From a checkpoint of a small image classifier.
Model: 24-pixel images, arch gmlp, norm rmsnorm, patch size [2, 2], layers 12, width 384.
Training: soap at rate 0.0014, batches of 64, held-out accuracy 82%.
Data: trained on photos of plants, animals and fungi (iNaturalist), 155796 training examples.
Rows from block 5, named by matrix and row number. Rows with one number belong to one neuron. Each number is 50 + 15 x the weight over its row's rms, rounded and kept within 0 to 99. All counts start at 0. After the name is the row's rms in percent of the matrix's.
# u: gMLP up (value half) (model.blocks.5.mixer.u.weight, 384x384), inputs 77-153
# v: gMLP up (gate half) (model.blocks.5.mixer.v.weight, 384x384), inputs 77-153
# out: gMLP down (model.blocks.5.mixer.out.weight, 384x384, transposed), outputs 77-153
u.125 099:34 11 38 32 40 71 51 44 38 45 64 46 76 39 45 68 50 56 50 24 43 51 42 32 51 52 49 55 82 62 56 67 25 62 60 39 16 64 50 37 28 38 31 41 55 39 72 52 23 42 42 49 56 41 53 37 61 46 62 66 36 61 47 53 37 29 49 41 36 46 59 45 46 78 22 65 40
u.126 108:37 36 93 48 53 58 41 72 34 70 39 31 44 50 56 73 33 51 34 58 63 32 38 39 55 49 52 24 40 31 30 43 33 58 52 48 40 44 42 53 56 32 60 59 76 39 45 46 57 51 35 41 56 67 76 41 21 71 57 50 51 54 33 32 52 50 54 35 44 40 52 31 32 42 51 54 52
u.127 110:67 16 26 43 44 49 45 50 67 51 45 46 50 16 81 30 57 48 38 62 44 75 50 27 40 39 62 62 55 57 45 23 41 22 49 47 53 33 52 46 35 40 46 41 37 37 40 55 23 74 30 26 57 53 30 75 44 58 21 54 61 75 48 63 50 37 46 49 29 28 29 50 19 35 45 61 63
u.128 103:35 48 26 53 67 42 59 35 65 55 54 54 23 60 69 62 41 57 37 52 38 50 40 59 70 75 63 44 62 34 67 55 53 34 44 18 58 57 38 57 28 60 65 30 37 52 41 63 50 47 70 54 44 62 37 77 59 63 53 53 18 21 36 51 69 38 45 62 76 42 60 37 28 39 52 40 47
u.129 102:42 53 62 54 54 48 49 54 45 48 78 65 65 37 40 51 41 54 48 82 55 43 59 41 50 75 48 34 49 26 24 40 54 54 45 36 59 33 64 63 45 69 50 41 62 40 40 52 57 59 24 39 84 50 44 68 38 75 36 63 56 44 41 40 66 50 19 61 54 67 46 24 65 50 56 60 35
u.130 101:67 50 69 74 50 52 77 63 64 81 43 64 63 48 58 47 43 52 46 46 52 80 54 53 58 62 46 52 41 50 42 48 47 49 68 37 39 37 47 44 78 24 68 55 51 46 35 63 58 44 29 49 58 57 59 45 68 50 25 55 67 67 63 36 44 54 38 77 49 58 71 72 46 31 69 75 55
u.131 110:55 48 44 40 22 41 33 41 33 29 54 61 47 22 81 47 72 37 51 64 27 35 65 33 61 85 55 59 35 33 43 41 65 75 29 39 76 18 61 58 69 31 50 68 42 53 60 73 26 32 52 73 57 67 71 60 46 32 15 40 68 52 61 40 53 44 71 58 74 62 38 45 46 54 34 35 28
u.132 094:52 81 47 42 55 54 33 58 29 43 48 63 30 57 71 41 47 27 40 61 52 66 30 68 51 62 56 45 21 72 41 66 71 35 73 49 33 29 37 63 46 39 39 29 49 42 67 24 28 52 62 70 76 46 77 39 66 50 49 94 50 29 66 83 39 59 31 43 29 43 49 30 32 56 49 52 45
u.133 100:42 21 72 38 39 39 65 33 50 54 49 57 70 21 62 58 47 31 42 75 32 41 63 38 32 33 56 29 62 41 43 50 81 46 53 64 73 46 46 54 57 26 50 75 53 44 46 44 90 62 36 86 39 63 60 38 34 58 47 52 41 47 31 32 62 67 43 62 35 42 57 62 58 55 65 26 44
u.134 101:46 75 69 51 51 68 55 36 49 50 29 19 36 43 47 41 65 41 50 49 46 64 37 36 53 43 56 67 42 52 39 63 51 40 86 38 40 60 51 46 50 34 59 78 51 54 71 45 58 48 78 48 19 34 44 61 64 47 64 43 20 51 53 81 53 59 34 63 52 36 65 43 38 31 61 63 55
u.135 101:58 49 10 65 58 44 43 75 70 33 58 53 37 38 30 48 57 56 40 48 37 39 48 37 62 54 55 57 52 47 24 64 32 57 57 15 43 41 67 54 43 30 57 56 41 55 41 57 70 63 33 57 47 57 70 51 59 53 30 48 20 22 58 35 62 43 47 53 74 39 70 31 64 18 32 48 24
u.136 105:46 45 48 75 28 57 84 39 38 48 48 29 21 66 31 22 54 35 61 60 56 18 34 51 47 37 59 31 58 20 68 44 27 25 41 65 48 72 39 36 45 63 54 75 69 71 61 68 41 29 56 58 73 49 70 73 32 43 25 57 50 54 50 24 53 46 56 65 54 16 29 63 31 48 63 34 66
u.137 099:30 42 67 34 47 49 54 66 34 60 25 39 41 64 55 46 81 41 99 61 61 46 53 47 47 30 86 53 39 50 38 61 36 38 37 70 83 50 50 65 25 43 49 22 44 49 41 49 16 55 24 48 44 59 25 55 51 40 66 59 58 30 46 75 38 52 46 51 55 36 74 07 69 66 46 65 26
u.138 097:59 60 54 26 61 54 54 69 37 62 73 63 56 26 23 43 46 43 44 63 75 43 74 79 50 53 34 84 72 61 48 36 48 63 22 50 43 61 43 44 37 81 61 66 50 60 54 50 63 26 48 53 28 90 55 50 80 36 41 34 70 38 09 50 57 36 37 36 37 52 41 61 78 43 44 65 23
u.139 093:67 46 57 66 67 32 38 41 42 44 56 39 49 70 35 29 57 39 54 37 11 43 49 46 55 22 43 50 60 64 59 55 55 14 58 41 60 65 39 51 42 58 49 66 52 53 62 34 49 57 73 54 56 48 41 57 49 76 57 61 51 47 49 57 47 30 45 56 49 56 19 58 35 54 79 50 32
u.140 099:43 40 56 21 66 52 62 42 71 55 63 47 88 54 57 83 37 53 09 59 71 45 54 47 67 75 44 46 49 48 38 50 23 48 38 34 88 51 40 64 53 73 33 44 70 45 45 32 50 52 57 31 42 32 68 32 52 51 73 74 66 78 45 52 66 70 39 43 61 25 55 53 75 61 55 33 75
u.141 103:40 51 40 49 47 47 69 67 57 28 47 76 24 50 35 77 37 23 44 42 51 55 47 51 42 26 54 64 56 50 50 62 26 48 70 30 43 50 73 53 44 64 59 49 58 39 64 50 49 64 44 70 59 50 59 72 31 43 41 58 49 42 65 66 45 45 42 57 55 61 55 43 42 58 25 69 35
u.142 104:71 54 42 53 84 44 57 23 53 30 49 42 54 76 48 36 29 42 41 63 53 86 41 54 51 37 70 39 41 52 65 60 87 60 57 58 72 43 26 56 54 58 51 78 41 22 53 61 51 33 49 34 70 72 53 51 46 54 41 48 69 52 82 44 44 47 66 80 43 67 61 36 45 50 50 54 55
u.143 103:30 39 35 43 38 42 52 77 50 72 65 59 50 37 57 42 66 36 46 58 44 54 53 56 57 41 57 38 17 67 30 48 65 49 23 58 48 68 58 37 49 38 59 31 37 52 53 50 50 47 59 40 49 39 45 31 60 53 72 30 34 59 41 72 46 54 53 48 52 58 65 58 53 77 70 46 38
u.144 118:33 50 15 48 40 69 49 55 64 22 22 70 56 34 40 49 72 34 48 34 75 26 61 58 57 53 72 51 15 43 54 70 35 18 67 78 76 37 80 33 52 39 48 53 36 56 72 16 87 26 56 48 42 46 30 51 44 74 73 54 45 59 26 55 62 52 56 65 55 38 56 52 60 26 60 67 49
u.145 099:61 55 50 19 74 49 51 58 25 69 58 58 57 46 59 65 24 45 67 22 53 66 53 33 26 66 19 35 47 86 47 31 85 51 34 48 66 62 70 51 67 65 42 12 64 60 71 71 53 39 46 64 48 34 48 57 68 39 52 48 44 55 47 15 41 28 42 57 60 67 34 47 39 43 49 45 43
u.146 098:62 62 74 62 69 58 43 55 66 44 53 63 40 20 56 61 71 50 62 40 64 57 38 67 42 53 36 85 62 58 53 63 78 50 50 44 42 44 61 71 56 67 41 36 34 35 56 34 38 29 46 92 40 76 57 83 60 63 72 46 69 68 55 69 61 30 31 48 65 45 54 40 62 37 51 39 64
u.147 100:39 57 44 18 21 62 19 53 44 50 32 62 38 71 58 75 60 43 33 55 58 34 66 36 61 48 42 49 20 62 55 57 57 65 45 69 30 54 34 58 59 53 56 44 34 49 25 67 45 01 51 75 30 45 14 54 54 27 41 44 40 47 32 60 65 44 60 34 40 53 53 46 31 55 37 45 27
u.148 100:71 37 51 47 44 68 46 62 60 63 38 30 53 39 29 41 57 50 59 47 25 48 52 31 39 70 44 49 56 42 31 66 53 62 45 41 88 40 34 59 33 49 72 45 60 62 44 34 75 59 23 82 48 58 48 49 37 55 41 63 36 38 41 52 59 53 68 39 52 64 43 29 38 39 44 60 62
u.149 109:63 52 25 54 74 86 33 60 27 73 34 57 68 37 50 41 24 60 31 43 42 51 30 11 49 27 44 50 48 57 39 23 62 50 54 55 69 51 68 51 44 62 75 44 41 40 53 64 62 47 71 56 23 43 33 74 50 76 31 30 61 51 45 37 77 56 63 54 50 54 66 37 58 65 49 67 69
u.150 104:45 57 73 64 36 58 50 58 61 35 55 19 24 48 45 51 49 58 38 43 40 54 48 66 44 32 47 26 43 57 43 46 24 64 39 25 39 49 68 50 60 22 40 43 33 64 51 48 52 42 55 27 75 67 46 75 46 34 62 54 33 55 43 52 41 66 45 48 46 50 63 55 57 78 51 77 32
u.151 102:64 56 74 53 52 26 33 61 46 56 55 38 78 59 34 47 62 32 61 62 61 42 56 58 26 22 61 69 56 59 55 61 71 68 69 56 73 41 46 37 32 48 69 63 53 68 18 31 56 43 78 57 51 22 27 59 66 55 17 66 52 41 63 77 48 32 46 46 84 71 37 29 46 34 48 44 13
u.152 100:29 44 40 51 36 56 55 51 54 37 57 50 38 50 64 55 62 34 60 79 44 67 46 48 35 40 69 49 50 47 52 61 59 59 71 54 43 38 62 34 60 50 58 64 53 46 33 39 40 61 74 69 75 37 46 46 43 58 68 46 64 26 42 72 47 51 82 31 46 39 50 03 39 51 54 43 46
u.153 098:50 32 52 42 53 66 60 53 61 41 38 63 42 57 53 44 44 34 41 55 64 41 45 33 50 67 54 51 66 62 32 32 36 50 40 58 69 47 72 49 14 28 51 32 58 59 50 40 58 38 46 74 50 63 51 49 66 62 74 67 50 30 29 31 62 47 44 40 42 53 70 62 59 30 66 76 88
v.125 104:46 61 17 27 24 58 71 35 34 40 40 15 59 78 46 64 61 47 67 51 58 84 39 40 52 56 33 68 41 47 55 57 46 23 55 23 26 33 48 71 62 61 40 71 68 54 77 43 36 55 34 69 35 46 47 68 14 42 71 51 78 61 27 29 77 43 57 50 74 41 39 38 51 61 52 51 72
v.126 106:40 62 51 39 14 45 67 37 47 65 68 44 80 66 62 18 41 50 66 35 52 33 44 20 41 21 53 82 60 68 50 55 34 31 47 60 63 73 48 42 54 68 74 67 39 49 49 41 73 56 36 47 44 50 44 48 27 61 62 69 65 36 46 63 49 37 45 36 43 58 35 39 49 65 35 46 46
v.127 109:43 34 55 55 46 53 55 68 83 71 29 48 72 00 62 47 47 46 67 55 45 51 62 43 42 34 68 51 35 41 45 56 54 64 37 24 42 35 49 42 81 32 47 60 54 61 65 58 26 60 27 37 33 35 67 54 21 62 52 49 76 50 68 61 52 58 62 22 41 39 34 37 34 33 57 56 16
v.128 106:47 41 45 63 44 64 73 69 43 51 28 77 63 31 30 70 51 28 41 64 39 43 21 61 36 53 50 66 66 41 33 43 46 53 44 45 50 52 51 55 41 51 81 41 28 36 63 64 54 20 69 62 66 63 48 77 23 38 12 15 23 53 55 54 73 49 66 39 47 40 89 29 56 66 38 29 66
v.129 107:26 39 52 58 23 66 42 40 50 62 60 82 70 31 31 43 52 42 33 45 16 58 70 45 39 58 41 26 66 27 57 54 58 43 33 43 50 60 65 52 44 48 27 61 37 68 59 45 54 37 27 63 48 45 31 40 55 41 60 59 57 56 66 52 52 67 31 49 51 33 62 41 42 63 58 44 28
v.130 091:33 77 34 78 44 63 73 49 36 40 41 46 61 64 58 37 39 17 26 17 67 62 48 53 40 38 46 69 43 36 59 52 63 27 58 47 72 64 40 29 47 40 31 19 33 41 41 37 38 42 65 59 85 52 74 72 73 57 43 68 55 45 68 47 61 28 18 55 36 46 32 65 45 31 72 61 64
v.131 104:58 53 40 57 25 58 52 51 59 47 36 63 63 11 65 46 40 68 44 76 31 46 45 21 51 56 58 47 43 67 57 40 35 61 43 61 45 27 53 52 68 59 40 65 62 67 44 55 58 61 33 68 70 35 53 45 65 12 50 25 48 53 32 44 69 43 60 71 61 48 53 62 50 84 22 37 41
v.132 096:38 36 54 52 38 35 39 77 38 56 47 35 59 36 33 54 52 45 63 39 58 64 33 71 50 52 48 37 40 62 67 43 63 64 56 41 25 59 76 43 36 33 58 26 57 51 41 49 03 13 61 42 50 53 59 63 51 48 52 50 51 70 50 34 53 31 69 43 58 67 49 81 45 33 65 36 58
v.133 102:41 53 33 48 67 52 24 60 14 63 77 54 47 50 46 44 50 54 51 54 72 40 68 45 46 52 76 72 43 76 53 64 52 45 36 50 35 11 58 50 52 42 41 58 74 02 54 52 69 60 53 43 48 49 60 54 57 54 46 65 49 46 44 38 44 53 43 60 25 33 51 39 43 67 39 40 66
v.134 105:53 28 43 45 64 59 53 59 39 41 43 69 58 62 34 45 32 56 41 45 52 62 28 29 45 40 57 47 27 76 54 56 61 57 35 36 40 77 59 31 49 80 51 76 29 50 35 56 19 52 43 56 38 38 53 17 41 59 31 60 15 72 73 67 38 36 33 63 45 67 37 64 43 36 69 27 48
v.135 098:43 53 27 27 41 54 54 55 45 35 48 54 64 59 52 33 33 54 48 60 74 25 54 53 56 31 68 59 62 41 43 37 62 43 81 35 42 60 43 57 42 51 41 53 70 59 36 59 31 69 40 69 47 56 58 28 66 41 69 37 71 47 61 58 46 69 55 44 48 52 71 43 47 53 54 61 69
v.136 102:79 64 61 34 55 54 44 72 58 38 62 64 35 75 41 28 68 51 39 29 68 38 37 40 52 62 42 57 44 19 54 61 59 53 58 25 43 57 43 22 53 32 35 54 23 55 28 65 18 62 68 56 52 51 47 43 54 85 57 47 43 56 53 42 68 49 80 73 62 39 42 63 50 63 48 58 55
v.137 098:40 84 43 27 42 61 22 69 42 58 40 29 50 51 73 52 98 35 64 34 44 70 55 28 53 17 51 48 44 63 35 68 47 23 26 55 40 38 54 74 28 55 44 17 32 39 64 51 41 56 22 59 66 34 39 36 43 23 51 73 80 61 51 84 49 49 70 04 44 70 34 40 42 43 41 38 39
v.138 103:60 55 44 18 46 42 61 44 86 43 50 54 40 43 29 55 63 28 35 65 67 53 74 48 37 33 34 52 39 90 30 19 53 26 11 73 63 84 32 39 42 51 58 53 52 27 61 56 52 61 25 24 60 50 23 89 80 47 92 54 27 49 43 71 46 38 54 52 35 34 39 50 60 76 40 39 42
v.139 095:49 53 51 63 27 41 54 38 33 72 65 36 56 72 37 25 19 52 69 99 55 47 57 32 47 52 31 43 54 61 35 52 57 45 40 44 53 24 62 77 34 78 31 27 55 49 71 42 61 39 47 40 55 62 53 73 65 65 49 75 45 62 49 64 43 48 64 53 32 59 57 30 74 86 37 56 42
v.140 098:51 55 36 54 43 45 52 59 47 51 43 52 63 31 34 51 70 13 67 38 46 79 51 27 43 65 57 45 42 45 40 18 47 40 70 29 73 39 36 58 41 31 56 59 59 55 52 40 46 49 50 43 39 44 60 51 44 62 50 61 63 85 52 35 61 53 32 42 47 38 26 45 43 63 38 31 62
v.141 095:23 44 47 20 45 33 72 39 61 62 48 50 42 44 49 61 77 34 78 63 54 26 68 36 61 38 47 63 34 53 55 60 39 65 33 39 35 51 77 69 38 43 40 72 99 68 48 56 56 42 48 53 70 43 62 61 50 43 76 71 12 53 33 65 50 45 52 46 32 63 46 40 51 68 48 42 40
v.142 102:53 43 54 13 73 45 86 33 35 51 57 66 46 66 65 28 28 41 20 32 63 43 46 26 66 48 40 71 46 63 52 42 77 60 78 51 26 51 27 50 52 45 37 67 63 60 64 61 43 25 71 59 51 51 66 67 55 58 35 46 32 46 53 38 47 53 49 86 34 80 62 38 61 36 32 32 47
v.143 091:40 50 39 57 44 46 53 49 52 67 47 55 37 28 46 39 40 60 90 61 54 46 60 75 53 42 39 80 76 77 37 45 60 34 62 65 58 32 30 58 66 51 42 86 53 53 67 62 64 25 39 34 30 41 30 33 95 45 64 67 60 34 52 29 59 63 48 42 39 44 52 90 59 40 65 33 45
v.144 102:36 53 57 60 62 44 32 44 52 52 48 46 48 71 48 37 43 50 34 43 50 08 37 46 58 81 58 16 22 54 20 58 86 58 52 56 54 59 54 62 45 41 56 75 55 72 60 35 63 59 51 49 34 44 64 56 46 49 54 75 29 64 66 47 48 80 45 40 50 66 48 41 21 19 59 74 52
v.145 096:52 48 45 56 37 68 36 68 43 46 30 56 44 39 49 37 26 42 59 21 99 45 60 41 43 54 48 52 63 40 47 60 70 48 09 59 53 66 69 43 79 17 61 56 85 52 51 33 32 18 52 71 32 39 46 38 57 55 33 48 55 51 46 47 42 54 41 46 57 28 54 38 47 24 43 43 54
v.146 098:37 28 43 55 19 56 49 70 50 58 55 42 42 62 44 36 81 34 44 65 34 21 32 69 47 47 27 46 68 32 49 62 81 48 60 45 43 54 60 37 44 59 55 52 58 53 52 44 37 63 49 51 53 18 77 50 41 65 59 31 60 61 49 56 55 31 42 60 47 53 63 43 52 42 18 45 26
v.147 102:51 30 64 37 69 53 32 48 46 73 42 61 57 36 33 32 38 34 57 56 33 42 59 53 44 55 49 68 45 46 42 43 74 47 53 49 76 73 39 68 38 38 40 56 24 56 65 82 51 38 54 50 50 67 39 29 55 49 56 46 75 42 66 47 84 50 24 43 13 65 21 29 66 56 47 56 60
v.148 096:47 62 51 61 36 61 70 50 51 59 56 45 60 65 48 35 58 69 54 39 35 60 46 27 16 64 34 44 41 59 67 74 67 44 70 55 65 60 48 73 65 23 57 63 57 43 33 54 44 58 25 65 39 58 42 64 43 25 36 50 28 55 61 43 30 48 33 60 23 29 48 25 27 75 66 29 52
v.149 105:68 31 47 50 56 48 57 57 80 67 36 23 54 53 41 63 76 47 74 54 57 55 61 45 79 74 54 34 45 40 45 43 35 27 68 55 48 59 58 51 46 38 54 44 54 45 51 55 85 60 75 62 49 12 50 45 73 51 60 16 70 52 57 60 61 52 50 62 74 28 55 35 52 44 24 54 67
v.150 106:66 56 60 73 57 47 63 43 31 37 35 77 42 26 18 25 63 51 46 22 17 86 80 58 31 31 35 32 57 69 55 54 48 16 48 56 39 66 75 51 79 39 64 52 73 55 46 06 56 60 56 42 42 56 80 38 42 50 59 41 46 47 74 43 15 56 29 14 27 58 50 37 61 68 43 23 54
v.151 100:59 39 45 62 56 60 49 67 47 61 48 30 78 48 63 53 60 24 55 51 41 43 56 68 47 40 51 56 52 68 19 59 65 53 46 47 66 53 34 57 30 65 70 40 52 45 76 35 52 00 35 63 61 67 74 68 62 48 39 40 47 48 47 59 27 36 56 67 67 73 61 56 37 48 54 25 38
v.152 100:80 11 54 71 52 48 52 61 43 60 46 76 33 43 45 26 46 54 39 52 54 54 46 52 39 55 43 70 18 57 43 20 66 11 66 44 36 56 49 42 61 72 61 30 24 58 49 60 34 51 43 37 66 52 55 40 46 55 41 27 33 47 28 44 60 60 54 21 28 34 76 36 35 19 55 56 32
v.153 103:41 31 44 63 78 51 59 63 61 35 61 55 47 49 83 43 33 50 66 52 65 30 42 52 66 40 50 15 87 94 82 14 73 60 69 63 39 55 80 65 39 29 57 28 35 48 49 26 26 54 60 43 59 78 39 33 49 35 57 64 34 42 52 67 40 31 40 51 43 33 57 46 60 58 64 36 37
out.125 103:45 55 32 61 59 49 31 51 54 42 63 48 56 44 64 16 42 21 50 63 62 89 42 63 43 49 70 12 35 14 51 43 51 21 44 44 52 34 48 45 45 28 86 54 73 41 52 68 56 53 45 59 55 44 32 58 70 42 60 39 77 25 74 36 48 42 45 44 45 24 57 46 44 52 54 27 45
out.126 104:42 67 36 65 62 31 61 44 50 62 50 38 61 46 71 31 68 24 48 28 45 74 73 36 13 31 64 49 42 50 61 39 79 41 55 40 71 52 29 24 99 60 42 55 52 49 54 53 86 43 86 64 51 28 60 68 43 48 56 53 51 64 62 46 31 41 36 60 78 58 32 34 67 39 22 51 46
out.127 098:56 54 45 47 38 28 56 83 34 35 57 49 52 72 56 51 47 43 42 44 46 44 71 32 52 29 62 56 61 51 39 46 50 82 40 16 58 40 72 61 60 51 16 62 48 81 45 61 30 53 44 31 33 51 60 54 60 62 24 49 71 66 62 62 36 37 58 51 48 43 30 48 43 31 57 35 76
out.128 098:63 52 21 44 68 33 39 57 63 16 28 45 82 57 71 48 55 43 21 50 53 56 49 23 25 65 54 39 17 30 49 35 47 68 34 74 70 61 40 47 46 36 33 37 70 60 48 52 28 59 41 68 53 51 58 55 75 14 51 63 62 73 63 52 48 58 48 59 40 60 54 48 62 41 35 54 42
out.129 095:58 36 45 22 28 37 65 65 55 60 26 24 48 84 40 32 42 55 29 56 89 57 42 40 38 46 54 48 52 47 34 46 21 82 43 44 55 63 58 67 52 61 30 26 44 46 53 36 28 40 51 58 42 42 77 40 18 19 82 25 64 65 67 47 26 51 56 51 67 53 44 70 26 23 52 51 47
out.130 101:35 50 47 39 60 48 32 65 50 52 89 66 46 39 72 67 47 43 72 67 37 66 30 50 56 43 86 57 29 40 53 62 52 53 36 75 76 72 54 58 44 49 51 44 52 76 29 52 33 47 58 50 70 43 46 46 03 62 68 90 48 37 34 51 81 53 53 36 41 54 22 48 58 58 35 57 26
out.131 107:42 32 29 72 69 51 51 64 42 58 44 49 77 57 71 50 54 58 28 71 46 49 28 53 65 61 56 44 37 61 53 39 49 39 46 39 42 73 36 55 41 41 42 52 61 48 34 47 62 61 33 29 59 38 72 56 72 26 60 41 32 53 42 80 19 57 34 68 45 73 42 38 43 17 66 44 48
out.132 100:29 54 40 85 40 52 41 48 61 38 30 34 54 39 31 55 41 31 57 54 56 49 51 40 19 51 36 63 75 43 41 40 30 51 46 60 36 46 43 36 46 46 53 33 63 54 60 41 73 40 59 40 57 55 38 56 28 67 48 68 74 89 19 46 45 57 26 26 85 58 43 48 64 74 22 37 72
out.133 103:67 47 21 51 37 35 19 69 50 47 54 44 81 47 50 44 52 40 59 30 46 64 60 39 46 36 56 69 70 47 27 50 50 48 55 38 35 51 43 28 71 61 44 51 54 35 35 65 80 72 52 29 69 63 32 74 25 66 45 21 37 50 53 42 73 41 35 72 69 63 47 39 48 52 49 59 38
out.134 107:43 46 27 55 51 32 59 48 45 57 47 35 44 39 46 69 54 59 50 75 47 53 61 52 33 66 53 63 37 48 63 45 48 80 37 54 45 50 76 56 54 45 59 61 40 38 39 51 29 43 43 62 72 47 32 53 59 47 31 69 59 47 57 46 57 64 49 39 56 56 68 39 63 74 28 65 51
out.135 111:61 55 66 44 44 35 69 33 35 43 41 48 50 53 48 29 33 60 75 43 77 48 13 56 58 20 54 28 61 35 61 43 34 50 76 35 36 51 40 41 52 48 65 44 61 60 48 36 32 59 45 39 60 76 35 28 64 53 64 36 70 38 47 77 44 77 47 42 63 42 74 66 60 75 27 72 57
out.136 098:77 51 61 29 35 45 30 38 31 58 51 44 39 46 60 46 49 55 45 55 37 45 57 55 54 69 58 65 70 49 48 59 67 64 63 26 45 53 45 43 32 32 43 49 57 31 46 59 53 58 53 45 37 35 48 51 51 52 60 48 69 59 54 59 41 41 61 46 36 41 38 32 27 37 70 37 52
out.137 105:05 70 66 46 58 35 75 59 59 61 57 41 46 62 51 48 55 68 50 62 45 73 71 73 38 51 63 31 54 43 53 35 56 45 29 37 50 43 46 77 57 69 30 60 30 56 49 64 50 66 38 71 60 68 29 53 49 52 37 84 28 75 33 53 30 47 62 77 54 67 44 69 45 37 38 32 99
out.138 103:64 53 39 47 32 24 59 53 48 30 37 58 45 33 54 51 50 60 72 38 67 64 38 62 33 57 52 52 34 64 50 28 57 73 59 46 63 42 23 51 57 69 49 70 58 55 50 42 55 76 43 61 57 57 49 67 51 34 45 52 32 15 37 35 50 54 37 40 37 41 35 36 52 40 54 47 32
out.139 099:70 39 33 60 58 47 53 52 38 82 35 49 67 57 63 34 55 62 45 41 35 59 41 68 83 54 53 70 44 39 69 47 43 78 60 38 51 50 20 26 34 60 66 69 80 56 39 59 43 45 51 40 52 65 64 87 49 55 60 53 77 28 74 73 53 45 56 55 50 23 40 56 90 74 49 31 61
out.140 102:47 81 38 75 48 42 75 60 61 38 78 62 17 65 47 38 46 60 44 32 55 53 33 40 48 56 45 69 29 37 36 30 45 47 44 73 35 61 45 51 59 29 20 53 37 55 58 54 51 66 42 31 51 53 79 48 29 56 56 52 49 56 56 19 74 58 64 47 63 56 32 55 30 65 75 53 58
out.141 095:57 48 14 43 51 47 51 55 30 76 55 24 62 46 26 26 41 61 59 39 48 18 58 56 54 28 47 66 51 57 59 62 14 53 42 57 50 53 53 44 65 65 44 17 19 48 68 75 36 41 70 52 14 63 60 60 30 79 75 40 42 42 71 30 45 67 42 43 69 60 50 66 67 64 40 51 51
out.142 104:40 53 67 56 57 31 60 41 50 58 33 49 40 51 43 59 72 55 65 60 76 23 61 51 59 53 38 38 47 51 48 38 48 55 49 55 44 41 47 21 30 77 32 41 47 81 41 13 60 62 42 38 29 77 52 37 57 69 69 35 49 48 63 52 65 68 46 47 92 50 36 25 31 39 50 65 39
out.143 100:45 46 59 66 32 83 52 50 44 61 23 41 58 34 52 65 13 44 33 52 57 52 38 44 67 00 72 58 61 80 60 29 55 59 63 36 47 34 42 42 32 60 83 23 55 47 40 88 61 39 38 28 43 44 33 33 74 43 57 44 13 80 42 43 68 22 40 54 48 52 64 93 61 20 37 73 48
out.144 099:40 50 54 35 38 33 57 51 68 53 79 32 50 46 71 46 71 17 27 60 47 54 57 36 23 50 56 24 53 71 37 80 50 45 31 34 44 60 47 28 92 34 55 67 68 54 55 47 49 42 57 71 28 50 55 42 79 47 52 41 57 51 61 57 36 63 52 45 42 49 38 38 47 62 56 55 55
out.145 102:42 50 34 56 26 40 45 38 53 38 62 60 41 16 33 53 72 47 44 80 36 52 43 72 27 61 48 36 54 37 54 33 17 35 48 72 54 42 35 88 69 55 61 42 43 57 61 41 66 51 47 27 42 68 71 44 24 43 55 53 38 63 52 37 56 07 50 66 37 43 82 49 47 67 39 54 48
out.146 095:40 54 44 41 48 29 61 38 57 50 74 42 45 40 42 62 68 37 15 53 48 54 51 60 51 63 45 39 65 66 58 51 27 66 48 28 66 20 44 45 64 50 19 48 45 60 48 46 72 62 63 60 60 63 39 38 45 71 63 37 37 39 84 27 44 67 51 75 35 53 55 49 59 21 47 21 71
out.147 102:43 58 54 67 36 69 59 33 64 43 56 47 53 44 76 44 33 45 61 37 47 48 42 53 45 65 73 42 40 58 41 38 48 24 43 84 74 46 36 43 07 31 41 58 30 49 57 47 40 68 51 50 54 32 58 51 61 49 68 92 55 48 34 62 48 30 29 74 38 56 40 33 55 45 76 74 63
out.148 104:74 71 39 61 51 32 39 49 48 46 42 52 55 66 58 71 34 61 51 43 50 74 62 39 33 22 69 69 49 55 47 43 58 34 45 55 35 58 42 44 61 71 51 45 29 22 54 50 71 42 76 43 57 48 60 39 44 55 22 53 32 38 48 37 30 59 48 54 60 62 53 31 28 65 39 59 73
out.149 103:54 32 56 32 61 53 37 49 71 43 79 73 59 56 61 31 43 40 50 52 40 46 22 72 49 69 56 63 43 37 57 74 58 47 48 39 36 68 40 56 45 43 35 32 46 55 78 47 56 32 23 44 44 43 54 35 54 51 45 34 77 67 52 61 49 42 42 77 55 58 26 57 52 40 53 40 45
out.150 107:51 69 36 36 56 70 63 65 41 60 56 33 42 45 48 38 36 59 40 49 72 48 83 22 26 56 38 54 63 45 59 55 58 48 53 45 54 45 46 49 49 40 43 36 51 53 22 63 54 32 50 50 51 56 46 44 35 54 58 50 54 55 37 76 40 43 49 46 40 54 47 34 47 72 75 48 75
out.151 110:62 51 15 47 49 43 28 54 50 33 68 48 27 44 60 48 42 52 36 48 62 61 33 58 50 28 81 54 39 66 50 57 35 49 39 69 54 53 43 20 50 65 39 57 73 34 61 38 76 17 45 60 52 67 40 25 78 65 53 33 59 30 56 42 42 58 78 68 35 38 10 66 14 46 41 43 40
out.152 092:53 76 82 45 36 57 59 30 50 61 32 45 48 46 65 52 21 55 26 52 70 39 29 45 68 50 74 60 57 85 53 57 67 29 52 45 62 77 51 45 27 38 63 68 61 51 51 61 46 67 44 72 33 29 36 59 61 61 46 48 77 48 46 50 31 61 54 67 22 46 40 54 37 42 57 38 49
out.153 099:52 39 56 48 33 30 31 63 48 46 69 53 39 41 58 66 16 69 37 79 46 56 35 65 61 79 37 41 61 44 67 26 94 59 70 55 53 45 72 30 53 71 32 53 28 29 49 62 57 51 51 53 65 61 64 38 36 47 54 64 46 56 56 55 30 63 60 58 75 34 37 60 48 55 77 37 41